From a checkpoint of a small contrastive audio-text model: encoder widths [256], text encoder norm layernorm.
Rows from block 4 of the text encoder, named by matrix and row number. Rows with one number belong to one attention dimension. Each number is 128 + 32 x the weight over its row's rms, rounded and kept within 0 to 255. All counts start at 0. Numbers have three digits each. After the name is the row's rms in percent of the matrix's.
# v: attention value (text_encoder.blocks.4.attn.v.weight, 320x320), inputs 0-79
# proj: attention output (text_encoder.blocks.4.attn.proj.weight, 320x320, transposed), outputs 0-79
v.75 089:116166140166126103120151086097147159134131105138138103169111087205117104097090064147128112118150098118139151083189122145113115167106061112127084155133127102075148103105157145191103115147097144130123133159148086146099130141183154118138123142
proj.75 101:121119125137098140103170126165143160101084143200151126126077069122123167126075110193107153125093188113158167173088127128122201138127145146089176133124142005102151121152080092113115123125115140100221201115117089141151117058155114168099063120
v.76 088:155138087139063087137180149168152159126149123162128094172126062109166043142118115174133087138097075188113153153181142154106131135128140147158103154128158101097118104078080031159153154120153122150105147204088200156202085114135161133111106159
proj.76 093:110148148100169123125181153141074091143124139214144122172122080116114120101099111120115177136165187123111133177065109176159146121156163161107157085147135050108131143097094094107098206158115101149204164110096102116140172078135107201123106128
v.77 098:135130117085035121114106139155138090146084121132107164123142135165170110129137202116129153150138135095139136112131121186140119099147123122148139151111160148134100159119110119092150103123123065163119131123139111121176127125048080153144139140
proj.77 082:112092131103219100121120141162107122105057097092115128124105150115089168117156075109137133138203085096117110186143096138127030107143136100093161136155144108119106147016142114103119166110077111159065108094139136162087109128106167120133124110
v.78 115:101112123115127136140161107083111128097111148079104069073075124122128128153103176116138172189109177117116136094139094124090088122124073067162128079113117090115094192150138163184094124126087163098113097095145062093171167132100056110131061128
proj.78 088:131126121132116126165137137096141115123146118126134125128131155136126158105103032162117070118146053131133142114175168125070173165132140091148127211118098118136119076106143150115172084096129138150099152098126179150138055152158183115129140124
v.79 105:121096094090088137102086112078100180119042193111111135144113094119158094087114126076128099146175130102128131149138141125121085126094158085121156157122085082164104133079109153104138125149089151126124120114146075188182119081169076104090096111
proj.79 076:116130129124149126124104149157117152098141083146099090090155093093126121125066150117119135188166162142098075170150172194159089110154157102123143153127131082083140122152161127092165136135137108131145131079096109193146133164108215171110131125
v.80 092:114119129062132155168124192167150151116028128150139156133164104126169151149183158131106144111209146096135105160096075077152142158180202113088197108141174143107124147166152168117155121096116096105081131124173106133193095112122138155208154106
proj.80 099:140138128130143138085061103114158128138129099000159139097165182127117115113133079082133112090121097126128064130145125130124042108123070121115098114145102170122118159094173178102157124145140128139090047131105152099135153204080120106131131126
v.81 087:142141098127101126177073180171134174131160121155118138174135137097119119082172072168088092121126089156099149171152110114152130170118190188134098086123164150139149074167135086143200177107127067138128144187182157099129062106152148139208155114
proj.81 099:117138141170124147088167133090159084110154136082182146174140135200208107140157111082119148131135179142153078115141144102143081097161109125111127106139138156145157173149153171136093127129130171147116071148113081088127175127068096108084151142
v.82 108:146150137148127160120082062100136178154221127208081183114168111115089143118120128132128113107166140157134061137135131139179094139073121177200123137091088122115154140134121081214139149111141104170110149124120169172145200147163100127116136119
proj.82 099:122125120154151135142172140126171134141131130228219134135093110133149147098097124164113132159183178137105153164068123200143211151117178198128158150114130060143159061139082064129107152153148136085138180122127117123132126100158136200130127137
v.83 113:116146088190154108123201093161070113045149106147175132088093144162165135183094076158117141153125112166103170113176106145038101119152078180114107122136152045095124118174162127138056126135101155113106055153125158137141151112111161089087057132
proj.83 095:115136146117096149157178141089070110134152163098118118113193147116144099127180114115127086083069107106139135058155116037158133148131135102136077132122060189144130121113137157117178110115098083188082105139150146107149118150184071116109143143
v.84 084:176138074102099115122145102158120104095100203173167163163103088136169135205145129162113122102121117117120171159126073180099158123144154147127155127128160124175094096091108114096104143118156142142170162152147148097116115146113168174147101118
proj.84 090:119091155130159108094046103101125081139149155017133150094102165137086134076163116078131146100087119114125077103150133057110067134095073094137055112117114141137123189162150074092113147105162111139095035137084101050109136115083076090118152130
v.85 090:080121172156180121094180134164111116142139120112142106093108181097154120166131120150123185134110160115137116093116130071181144160148113084099129116108133172086187188075105168118128091101115135114174104121130098171072157180149149114091129096
proj.85 102:140109127166046150067072105113146064091172100110158124134094167209139101083127099117115124113080106139140132118119117163077092101087079089109145145105158079177126110197145113186098080113122193115133111142163110072113100142040100105161106147
v.86 111:115100123105163160114115138069106146152069237096111139110100129087114156115149153126129191160120174084113114138098118088135095135149100094114193137131126113144140204146160148067098097153098133111133091071155055093105142139107106096171087119
proj.86 095:149149112145155121166060135102173126133131092023090091129192168159145154118136124118126067143140087105100099118162128127118074108090079064112113150084094186113115104140160220147204115096132136158057082124105134179116098220130149100112131114
v.87 115:128054147120081152084049116162145080145091141154125162111158157140136155087156112105134132096143168083140092128096164164178104122088174118070132136115141151127159086081120120075156113113075082103101149084134139142120174120130082108114162132
proj.87 094:138108123131195086122034127150104119133145090073089128113157171122073115167138146102147133157126080108061126113106107135144037113152101093137118160064148129128094166170122091147080095116160126040097162148155086149057118162096177113184104127
v.88 090:125156148153170133134035116092095139165143102113142165097137119170126070132086094123093121112191132133101069080081123197183114140089126124142120145121108122129192102123168160151151156152138099103108084119122166180080201145153121119112098072
proj.88 110:147145108133176098139079104148167115144118123077115106130138138190135184127136179079140159176113141111133105120053132052103066125163111094104125155077143148160124138187129158135107150116126179096124103142141069136112137133090141146114165145
v.89 090:144137189143116164068101110080138129135174094125100106096109072186081092106095063126154129126121131134110074102148166058091144089150072118160094123116113123100121140195144064147088126168120131144065122098106146160122165173099135111114154158
proj.89 108:124128108142151129176201151146129192147082121205083143173117093096147151142116157181136144143151140159142189177078104173160216179147184180124188133127181106107161064081083134147113150133115099126175221121143122160166110044176144163161142107
v.90 089:099208118151131118184102110148070059162181083188159149113051195150108117150091128118111154125160156143112108126073121156158092127143103177122133131136090097126176186160167135141058113114136096105122105127157132122081160144117145162160073081
proj.90 099:149108110127134092135091081091130100128150125038120096092168180171138143093161112082124101127097103126134096089116127045121045123151097056137104152091124159159106101166161174126122101116148177151083070142125130088155128198096095074090164142
v.91 098:128104123090086116100146106114124169113055122169162096194142133058204111191130092152122121155137161113136149210122151215109109129098164147124072125088126128148079050122050063104146136107147155126151136153125086174192106138125125177166129168
proj.91 093:109120155142143125132090165160085070121119139113125144118079092110122094112166114111136099124102084148160129054185150074135139114142098114133075137171166039080169216117142093095062174083165106150137131129111079055119118073115130154135158118
v.92 088:106092197169154126163170130129133179127134085138173093115103137052110166101159125097145150166180170193102086084115173104121159125121114104142110110102099109137148115130196130108108139162107122109130172103154100193140131158151097115153147133
proj.92 096:126149096154089115104144130168144145136142139192127166158118108154158112192098127144127104146073086165130167123106116144112202135152146170127129131145141143122144085125091124166163065099142140084201189127153135096138113079135143152172110134
v.93 115:136103146075133131150121138177174106117139152155163109204169128135160129087197091162142085106089104134125138146115144110121158061155202138138075129110204211116112117116178139149198114123108100125135115144112154092134103141108121104165153147
proj.93 101:132100111119150107146203098108085163133157165201086147199101111177163142152071163118130200146142166159158118184095121170118153161221123159140157082144180159162105116127097182116074148149131164094168203138124093091129168129073123159137114132
v.94 166:073179175167180134128127151120135104144151097133145136120115154165111106126101091150147172131168199170119080092125158116160117140119151142112121192148141109110176123126220135134083071093152110148144104046133151095087203171145064116139122127
proj.94 170:191100150090109125127098079189132155133079144091064110092114123103110185126145152125113094093097059118086157145177119156127106127073142086124129148089131141122082148105058094128128149093129125099074174166087110128116146130128192106066106099
v.95 099:095134157137103178150140131122104125146074127125149131146087151171180083122113116060097136090166158141134090131051119127141091143144128138146227129103103118117146113140150173144087094135101109093111154097139158148145165134152090153176102082
proj.95 115:151078103121151097149099083117121146137130127036118166067179141097091130118120156076145129163163101116100080101107124077136057136141104086130117152121121140141092133126161145100109120115152149107123105129139091095118151182092153131147149139
v.96 084:081193123119057125151063128133135230128124153104125078130058155040127115142166160113096109100155131117137056116151120241182123107129133081168113108113084105171149194169091033097111154122174071145088115087189085161176104195138147173102129131
proj.96 096:119091140124148162101124131149143059103114143171153178162111127173107170116120111124117139154128172107159115182088126161131119056114136152075141126137162052091131144153153054085054115116110157146154138136131115095091131089061111138167078123
v.97 104:105129089124055177140147136164127083128103202108102094158071100206128140145154132179116141121104122081159126128144096143143110110119117082139123131135173116086151175152101153167121120115162150153113108130174093060175102101100128134137106130
proj.97 112:130121143105141158052087120130119052125104101125163126115089181153073163054096039153115147109207140100124086191128148197098079118111141115094118122152106068118115157107129062099130109149119128114143089096119151163084119172113124147109078120
v.98 128:000167128185166147128126138138106113118175129155166121129109141177127111158112070129042141175122103150161109104168226122120109161108110111109139154114120126070149063129113120170119119124090119149129127125103144107133163136144116131149123076
proj.98 131:200120132144077124111098111128106064137124094108120084119105142158129098059182122125155111141102103132101152109123098163095077088093091092117105156158133121107147157130105171104082079124120130094102133173146063077105160134096135119089128153
v.99 124:128164155142110128091117173133168067134147113169157108151169155146135112092168111170121147082095137121160068156098102125161187145115162183127100138087114171130157111081160126093141114107144089091124187123091166112056129178104129159179195153
proj.99 085:123139113108166078167195132110149138148095126164137162173100145139114146137118160133138154171112133136123164142104043125110184126158122115138137127110160121167099099136098063142087089115172115090135180150165111080137125111116109152137098122
v.100 093:070149064116115106161136098157120130111135140132159139123142110145109123130140098135084154175092088152151145114176127151078122154125142140116199139165101158106129059125159148155119185125071134142115144146126180133181057035151045172174159129
proj.100 109:144117141128140125166091145120117114159128069086120101079162152130133103108155128102149061167183110098075105061165136108116094101121104095151059141169042132097148165157141119116131102109131084107080134143084112135112186173135142119053141127
v.101 108:122154078133079152144113083122053119100137181107090093101094136136200171178077170126138124152111096105123157150164099147093083099115104109084149120174114102187102138210086079130107135094139155174120054162155125104178094132107144160110092127
proj.101 089:110131167146107181094146170127172075143110109158208150129056130094136130089124055159109134086165168155156117172194165175141156118071150155094137137188116078065145148109140128093128149137106096161103110113098187126159113099137108134094092103
v.102 086:103131088165141156150151111153083191137119148186124138074117109086158098144110118130106076130181113185109136126108150099100091174109169154112184152178136121149157072198118131156120123118111103106110116120155168174188149078187118145098118093
proj.102 101:141092133138108155144105118117138128134196122088166137105149144154199106132125143091125145145093145122125060144098138140149102092128124132122110111099097134137134131192154155127140137134152139098117086136099103075123156191084122118128141138
v.103 102:141193141144079079115123160178163122163131138149186149146150129143116074084166103171115107094098110166164124136105110132137143156103165112130100166111141144124133077068144102136162119133142117129180159176071185110073089114141156139149157149
proj.103 089:135126133116173105130231137139116131152095154157128118183102077123133137174127195101143180147107164108135144106135090074128138117168147118127156079148167130104108156170087118136086192142140122124161150160092091148120170082145118159093118123
v.104 107:128201147174163111108133119048159120164221088175158119136190168163103078124099061130114117058144113172112070124147104109169141153110145173105123150120095163140185099154207063146132157155142119126115142146099171158059159149148161138146181122
proj.104 089:160138101135138096128117095137084118153135161123097119130133045151152143129147226079137158172054178111123143093058118063152126133177155174099134117109154055129144117158088135144087128131144132118197199138111035117143144072121103166115152142
v.105 155:229131199127089099150135156163135133136098172152158131144140131114127146125150136105154017141141060108114160145134191159157150135145131130150122099110121118142128176165061108136155175174137115112107118146128141133129073115126255111141130168
proj.105 178:071125102151115159158127124058164095103175119143152140177123106184163107121087168117117204096107188135193116107074092102122147115142141155113184106110167151183128094127179167169132148174119161163191140132129137104172121108104019164143172152
v.106 102:127111076122123099167123110112139094132125128094112149069119175168101110109063123081112088180150074135109089117059180135121129151127081119176134189133099120138124160128157135137133125195108141103125114189098124131107136162113201124118120065
proj.106 135:126150124148106143130183144163099159141120196195101143186092091131165170122145146119136161104043151155152123144107130138176107155191129138089145080113149087121154076116108204116077128091141156136175150115165128067153103136094090115114134157
v.107 096:126070144126121139104091159110155163138041127150110156132189144050125107089137140111146112130161127117143077161102191189099156176127124155160116145085172154141076053057103094070174138141084107132127161142106117131117081133108095114140138154
proj.107 092:115112128125151065179179159151112157164091119166127108185135049093126124150144192123151146155129109168154165116175134108150142135178107111169164111133168149072123170118127164090053192088142111136167177128099109143123116070129178145182162121
v.108 105:100170153185192154172122170166156076142170114119080124118132106162100106116124146115115133115110132139120110100089155079161154132121177125145130117158126152120184164128117173153169112103105115103161143144121163119081190122161119098114191117
proj.108 108:129142127158071158167131123117093112090171117183170158119076167202111147124094088142112113157133137137136134133078110232147134135105138092115154131134114059149136084159096087175111094128133166066141140136184111094128121138056129155128094143
v.109 126:079149104163145185092108133126152152172164173115093122143127110112131109110115167175108119167133114153144129102115149106176124194087106143131092187098144109104169135090121140131165103158106113128126167198140154217164141176181129131137151067
proj.109 141:131140131150104156079145164164121120131107147200136146148058106144121158118089098168132176132104176133133111170097111216131123147149141138098139067169141052082163146145097161121113099121118129064219159121174093094106080113103128157119099143
v.110 099:125086117124142118139185082142101201114122111075120157133126083076155094146089116137142093130150112179109161165154150167115115136154123119109109127124134042099078107142109076146117133130203159200144129156112163181187115114152131138081103128
proj.110 090:140115132116132143148252174138111125167123129199131102162183081104144134114141166150128151120125133108128156138112172163173134160150134179152119096165121105107149128073120187079141170138106093172169161108140124152146129107155131152190177131
v.111 084:140121131119119140055053130127147130138090163137121087112161139161118076083167121069137072100129111159127086111133189154120129095134120094134093150125123168096102054095101123104156132116141142139133098144113124172132092088108117092090174152
proj.111 092:118130135096150142180216145194097175165083145242117106165133019075122140145082134178141168124153169109115162181119146136163189151175170121117164104159143097081117156092097129113087197163116093134178200143117092184135139085186166168173116112
v.112 098:115089124093077167143086094114094093124081165083052075113108093117089105094167131064124145146153144085105078077119124194104091090124135089116135109116148107117098128184111099104141134113136114154114111106189123106203132113105055156137104117
proj.112 086:113088115136163109138074114128120085130115112090162151134118131154104146096077054143142120144195089117204147209162151151091045105182116094125161153170160065116108139042152152114105202127113152157089114105123129109141115121099189159155144113
v.113 086:042200143193106096175139133162105104116203099185119157088113157136079164139101102121063162138124108150123136032109141112134106129107140129115121114121118155109197183135117138161082094099132097121173134167124159123095138149143138123130123082
proj.113 098:148104119153088120122119113086165044106142118058169145114121174193153093082154117106124120126120117135167087096107116123068078087125089101108098160140141143145126102145170139129093105115133173132114069147145106065132140167057116127101114149
v.114 083:133180081046121147126106139142103176114105152051090141126076195144126121126158123117097100117086129048129125194095107173168129093115206120138182115142148166224123140135139122124142099122126061162139094137175063148063139113087153125134069118
proj.114 101:129100137158162138098114091090078089103132108042106135134159182156143118120155145060128135126154154117132063103116143072125025099147098115104091127134099156136123149125170171109109144120134161137079041136125076114124154191044131065083154134
v.115 130:103163175185198174070119146143120171151168141157153123127166109177149125138160123156102097109109083210165137127143125043168154172150141150079113151126133137078186127120161148133139137109127148163106163162145178173115134137140115113128167089
proj.115 123:160114101156061152108114133132182127115141137132169152128068128190137137103087113145127179175128176146135114166101119236105117102065126100112150072145159116125151148220114117142117114141165182079151148144124108066108164144082112173134117155
v.116 098:152118099134127105139159123121134086142148159069103116120124185103075147103125170111139191083075164097142121181063159082155111184112081069109177139130118172177139144149064157124110090080144135072153115136096121124046128110106111189108122106
proj.116 079:134107146089145126098115124094079137152124091089184116089146148115115099134154109080124099089114097148103135075158112091099075145104084113134097136091086120130115121137132150097130095125113101183076076128095122153165076209143129051120153131
v.117 092:142108098205090135144144119115077126136118126134098139092171185127136168084086138135139113172162138144102134129131197221159130147109096136167134141133120132148125085198134085078126115172099059166081093112132193147145164148137153118100094133
proj.117 112:116121129117183100183178142103151120185099085099103105159187094121157099104179146083138110123135101128086144116089113070178107162166133094165125142103107216133135133072143218130155155101091105114099134146134093186119127134159134070111192131
v.118 105:137198145135020127114133150166172079132151136240130113170136148240110138108162121144112110045105089096135155132165121149131091132113144194128154139109098189106135196177132129186127100105079072110117114146129166129126109137112171135149147131
proj.118 085:122086113069193132129191077123134144133041126161163195127079119074114091129074129106133189107186166101186122163058052117140178129163189159134146130158114135139092104033124109112153135167121099145150151137112111124156139124145075167093080116
v.119 095:075095097140122168172146128162127116148083140069138130126088095086166158166158141136127143150134157135152152137111130159154117155109159133102171130139155101079167178147072210078116137096118135135154072141191129104157119110170130148167117106
proj.119 111:130118140129084172061038143132112089082167133122183155075123205184128137104124074142100125126116116108172092133159138176102086081102086153104092125115091029130123143162173109124130084139127132137145063101128153080098127150064125120125095136
v.120 110:120117154150111130109092147165199105181118142156130128198175130174086097020172100155116105073093116137132104103093126099145139113159183122110093150112133166087161149069211101146178107134102061129143141137133166181096132148129120127184165131
proj.120 096:151106096133133107152133110131121151151103148190117190149147132142164134161080203122128177152171195139178078187056100139092151141238150151156128115150186157146121113099108177113091145126116156070220208118124132141128177125108128167108093128
v.121 089:159118117124113116137112072142104127169093180139105123098069137131149098182116176114112174172149151068119119136105103190183082104097136084180153120139085085137140098071063174186104139106137148112141133110120097056127176104148104150094089115
proj.121 098:114094136118151107101079110147130109118153124067087121100115164116118164094138063090140099148121092095101101114148110095132046101084097095084093160065092088151128146184157098103169132106158128157059032133105108136127117169122177099158143137
v.122 093:105146121123176136161195138103107141119102112116132130119156079145166142135116111138099167109127124125094114146091106036145133152115163155142187131100113176166124112094152122168127147139077135153129198148038149139166131106160148148163153120
proj.122 085:140174111114143104099079101115144114136160147095127104139162135148171070087100142078140112143166096141092130133137132145085068160143120192148077115193122176147152100141150215161163163156138101117106128123112094100144156186158086131109157135
v.123 095:118125148103118114068152118182191156149148156183126111126157053154180116128141059132129102157085077200105132127187123097109173091134114155097092135126154104045094092136123100148126164148111126140091140151132154162155071150102163104127187169
proj.123 095:120123119126112146129147132148150180114096146223100172173103127126144134156062138225113147128140176134150126171076137193125198145153154184113162095141165096126155167100102118112064131124138117101175177119126161113142162072136100203129072128
v.124 107:093192104115087137186135160127118079118131182129136099102092185154217183162144164149110112103083137105183158112106123176159138149115107120145161109143130107151114196144145180120127120114173124095154074107131096055133131151093155151187135106
proj.124 096:127077133107125161091143101133119103125106170111190185106091140175089138131129072148104133109088159093167114158117105101144089127156124099089128121109090013121109137120174099078064110144116136143120085136170072079088116147072101135111068139
v.125 090:151169156134116122123080139070158109130215118140096067121132156168078115159171131132149127163101135113153074109136103067128148160111110140186140116105126200184123177137142098152100135110177119149087152090145118124121191170124081159131173122
proj.125 115:125112122133121122131112111129173134101141119160137162144093162125105186089087103202111127134125139144144163180109098175067217127084153159121159154123191109146120073134086049172179089134164165098130153118119169115095108108151147160125087126
v.126 086:126171153125126173158133137150126104098177133115141081123124108132207167142117119156139163102060163167111158133140101058150120212112108119141171113141112123149137197136167163135152131133106151146074114086103132113142123124132173122147141124
proj.126 085:138138124118109179160168143098135201136123131182185155162112158161117146128077070154104110121105148123143164195104078197099165159105136178102188115161122120169131097128106174128168137187085128105097132127140155127133112182145074137141106126
v.127 103:107184134186076125076113120081154075162212135120125113095093151223130103127121121171123151125130126128119091083149127128146124137080081111127062157113140113074156140194142098104089126139125101153156108115132122163086174210129151131153154147
proj.127 109:121129126114128156088130148170118109138083098202146123123083135117102164132115137197115144126106160130159167207051083167100196171120175220115158134114146042119133107073089111126120082116084146111223186117181137135138092079139116142124069118
v.128 131:171090125104091086128112107130160118085092147164082132174166087108136138137183142158102126093114063134190116185185101220086145083133137139150115133107155153159129121132125102111125159075128136126139145078157114146114035113091046139167167135
proj.128 119:131157099135115188100148130122079133110059144089163123067147118076083137126126081100118114138179157123082149095090149069149112125134119099106156159180072093126128190083154101118129119138088084130101085126101086150174243089114164123098130134
v.129 086:086154132103136126085164101118120157124130149160129130090110058110146090122186070113147134168160104144112090096102116062144126107141121180140087140136119084101119081114136143098078130150182163150185152116177089085157140148105122097110130130
proj.129 087:116169120135148160140092152148210089156115045102153068185102103110121117088139106182153137113126134140146170144121138111061180127105141099115151136159134114140129187012104117170111144116113123137085163111132107140195164046156123144118133115
v.130 087:107132126114136150133121145078151119090111115197131133131161180125129133172171136099150092134159140148117127119134175116170136149132101169177122147139069204169168106154149121093098124152152115142150157109193065143100115151113121093105149116
proj.130 077:075140137109166112101144108109131116084126099121185110087091158097099070126127147152135063125174152131113160133087137111136176148098155107158106108110044097171088152055092137109151039085099065088115119143121142169172156032121135188146117129
v.131 089:100075120120148086083154101161119134112106086051112103078088087124098101075105111115132189153099132090106118088123101105086109128136093092101157103138093125064074118092158181109140143148078137141134122203131113112093148155108169139185081136
proj.131 091:129140105124120118175207196098170128124096103175089102198081166199176158074174130193127126085099131174149170172167107141102161137145140092111149147090184091166133099116156141120127196099135151113151140092155150094148146107120088127121188129
v.132 098:136175123148165144121108196097148128128129126120154104158158152141103119092155123173126161119152158140106179126142100119155167163085123147139091130123101091166159066083175094121119118187182065111104113166149071091132140135144135091125154154
proj.132 085:124083133115149096105165117159119151142034150082115126146134173077146108104157200127133082116105169125136088165130107164141162167169163203204130127107111177125148144104114093139089103093111150110180178095157124173103128145142124158133164121
v.133 091:124100110093155170097144126042103130091133133060055030156155083079127105141156194081136142151076080132125120092106181104147135165108076080130098141121153165139062092114150108132114144171176136161149132134155103116106114179124137123153124131
proj.133 063:080150128101143152109174118094155108206114106175094129151151089143080153053158097157137150113155195107157135089171105135180195144172164159148132109138193108135140120131189166053127161150088106172114133117127112176144170127132141159119149122
v.134 084:131081122179090087145171144160135136118138148181039173140155179129117162140124151111130086099101074138104148069153138180074195121128147153151118091094165155097131160142113100130152143117155153150146134065118200158116126158114171132087164103
proj.134 079:112136133124131153166065142033162121144194103102170139096092110162146183110081078109110153120154141093082131161087097099134097144080123121106146142131119111134148065197127132130162126135117163111152114170122114057045095180117107184153179146
v.135 094:130119151119093168149121125115101153145078133130129145131111090084114079168087130130126120109179115114154083134086151147156083152114120123112099148135154032128128099067089081132104138075200110138098149158117083148150120111154112174121075132
proj.135 098:147138111169114170076150146175074150141142111167109118101120110127041151126117099150135152174132146142129148108145127116169134143078073137107126102182148089069150216150144118112095147171097134161123156110094151140123142088086135120110091121
v.136 082:185116139131135138205103106101215162175164130165066131182134141097106119141123122146119116075076117167149092158089121154165158159084148144216119108121104147207111132138114148125152119136159150117144180089124109056141141128199053112109172096
proj.136 093:129131138125144129100131122152079105125154121119176123136176138102066093138078152070134111154163133092103083097083143102186085123094101115121096135162073177145131174223104133117102027127112112129119086159080104126145095170141186114130098124
v.137 115:126120129075124097097145138134128161130048086117144144132140080090140100141108135102061224171177079116100118158120105209148125135122146151129157082108095159137116171103104105136132115075146086101111130064125130155108154080158063155126124152
proj.137 161:141119125185111157111136132118097113078169117135144124083144198162126127124163128080099058139126159112144078116130137109167066076132052124137094135149099100076166138175217129113112106139122157158135080124125141103089176201044145097125144154
v.138 089:150093121085148144136109160106161143152120085118118173161146085111120098106082116148142117153159145128142091111128142118146112132145163137127102060099140149098097034095099158146141092147185097133114170125088137079115230130102170133099151140
proj.138 084:095140129166120091186151158155111133154121092145121064162149141194124124090210183108138146147068109168122163105227099130159099127117101151114104139083173120100161125140149132096095187177122112156138118149207120090154104112084127133187192145
v.139 083:172102120124137155116069142074161123150109144216135103162158166084128091143102135081111100097108095130116181142104115150113176141133166172199103118128190178162126125136150147147159142155112067093120105105100097104124142098142108132167152101
proj.139 096:121097137156152157174130107113101116100170102170186140162137141187177117158087131106116142138105125115157079073077098117184048100167087137128092153151109196140138103166121192126095068137095143155098139151052107033125100180079194146113151127
v.140 093:151069132108214199136086150076170105105198112113141119167115164150158134125095155133123061129177126142129140124137134121166136159094102099140088121133195111136105047119109130091139115174113113114134132083089099078140135105151148109123130137
proj.140 090:093122142096139098134195084176060165146094225120083145091160121079111106157211191070130098139107142143102118135112141103184115136162132145108164097108094149148098184149107061101088098181126118084121148163166053120112118141124154103136147128
v.141 081:161149100123124209086074088110163102120157102130090080165170169074166135089122191103124127092111128140086154130156144130145156156112128114163128166109104173133113113169129128143157139142097082037149114160181113123077109172154091102186175117
proj.141 085:097159134125157099111209122133107145133139162185159146069147194131121107135151152146100081151103161128130078131040081144232120100146139159134130105142091187206134104135127154124143064144148103114134138124112095123082133153122182179160142133
v.142 095:115148145121075138168131112139111106118065176140167191091111119178119120186145127152147075149157099134169168129187152118074128097172129182090138093130110109087138161164044089090065139064152151172171127061094128130116229118086166165079100112
proj.142 098:121161139157142164130072195118140071161161041117167139141081134143083116086116082151141160119124104146093177144119104114156157151049114086037166133161116061089145167107104081117118069181097107101111118180105140081140120087092082136121109136
v.143 085:135130145118123069094116140113096123136117161175177115114098067114115097083100074223121140195165182189098106140097132149170100120108170101122088107135080089111117109074149099144145115137199129154122128167156119108162117099148141131160085158
proj.143 079:159094116119120118133118098214133120145087148028078071135144085146126157123169150082139111143049112098169157136166127155120135122189138089136089125072097163097129125104122149134170173076115163149150128083180121181167141114153102083120146124
v.144 091:150058139170087096125135111184091102164138148166060172111118158149146161172111145165118116122099077093121166149130128214142140122082117173168156125108141116122124222142114089168152165121102142110141107104145164227089103150142153120167114106
proj.144 078:136119116167109158095109112075094121086139130155182160069080130079123139134064083100117134127183151100105089125063140078102109116088079101094154138203128144170136088171149124074135083133120144118098096155049160082103145152158142153080124138
v.145 094:136065123128139208185131215076131116160141106121148139156079121115109089114144115169110099113144105170171090131129169152149164142102135106135160164189164082165133069161075140106098133111111119193144100124143085093147106127122109144061139157
proj.145 087:110078138105129140139051103172040169138145133143106160064128064151043193146128123046131194129096153145094096106122082154191128089051118106081137106086141065117110161171123067074128138123099120128105129107124097132114100125080130118144080116
v.146 087:151204089134199121065150142073109118083136133126212108140145131164106124121120112111128130141160138159134155092172107094099124145115163088098099164131173123119157078114183101115111116159104122151095123126088078131165134144146133103099176150
proj.146 087:112105155086156112156181118147086139152065149095021084150158170099197105144197217100126076108115170125148143175162103153165126140169168121170123122059106201131104105097070122131101112131168150090163099112161095161081121152111140124137157119
v.147 105:122157110116054126130126138159132125157125118170144143136173138110101132075114161111125143134087174113116129122124098150122119105141184124144151131097044212130125185152148070183153126117144058092156128150119159157082151142143085158172175102
proj.147 090:145111119156130088158113165078209096121160098101161154182110155152198142112125123128106154117123115171147108125175124153141114134150073123163088145131171121092160061163112181110154139156135163160135121122117169157140117133078127190125194136
v.148 100:112107125106144093143067114158111072130132161129161093123119150130099175093140146094120158146092177083113156110101076159097115120146171126197203174110100191157116210185138146145141142148116124093158120173117135119116126102156089140181139111
proj.148 073:165114121187151141084146123152094143103144148154180158133139156122181112150107103162100139125197093132135138144150146145181065160156115186164112138170127130117164100155064134156168106125151148139115127120075123151144114159174179149127149120
v.149 109:081174127182107075136148102188124107140107157132104136088161116154100191145127127148131124116091128121131155111153138156114157097091162163071165111139116187107173225121112145173128119058113120118069148085131192110108161137107140116040175126
proj.149 102:167133129102133127154060150075167103184172040096122144143066178142108116117094113146105135132168108086119127160147117120109153118089188103135108131079112084107107056091149078134171153120146099105148061170126136107091134186147105160153101152
v.150 104:101111115126095115122168077137083072091116105105111076067128103099062132099130192129131196169150136105144129103170114117079125063158088137083167143141059143101072172176130067138133136113144123146165145200133153176116147154133114163146111110
proj.150 096:164169123129110137086165151115194114133113111120081093147155134144189196044181098183124122081112135164158198160173124167126185143114135176132154142099184114095173113151127192136149148109109158138159133081129162179144129107099101124134209133
v.151 082:153091147135134133133119143123168139146106123159111173140161169094130125074120158127123126124149143138074122148136157178191156159091185175158136127123073173160169136169154029140191139156126042133090152130138173197122142168155140152157158110
proj.151 075:137120117159139107191196119090119097098186109126178094085122188132143105117137117159116063151097132121134118100044111142126124096121138110141105128140087131168115084104160182131142078109118112092110117148148122099128139135079139142125122148
v.152 089:141143138097130139106125156157151149102152134171146100153087124150106065089075026163129118144068168162116095122122072122119101119149132112149098110100129095155093066121126082139140100147158099143168136143082133034123155131147153101141105155
proj.152 081:099136120144117099127159088199148129111091158128097142171135089132162162111162162089139150144092114120104132145185115137167194118166133119143143123124164182102123124162098129153167151118132154141139164117217101116160112124118107128142165118
v.153 137:142187124168174134104111181127153154160153151126154119124137166122122095110092069133131131181103155169091153099139128097161162174097107131150118070103118144143170136132130142128137096146124135111100129106120146117140244162185252124157146100
proj.153 129:107095172077097186149144147102131072106141081146101134199088144135141136094176145155121124055121107087164133132132101132116125102168194121104166185129138107100106112113176145161131141153081138098146114157196090076110065070110062144166080148
v.154 091:069099160166109141166132079105110163121136210114125129116114117032117148125155112145137144148118105134102057126081119123170163152097133134042071126167146111128136084120137097077111145138180131146143164113177121101182098170127158125145112123
proj.154 091:140137107094128158094125119146114122149114075164130117124057080058064135112099084140154139127137147113118169114128107089047164160099155101129169119154141087136106209086122084115107119129112143129165190120123156165171159099162095127112083128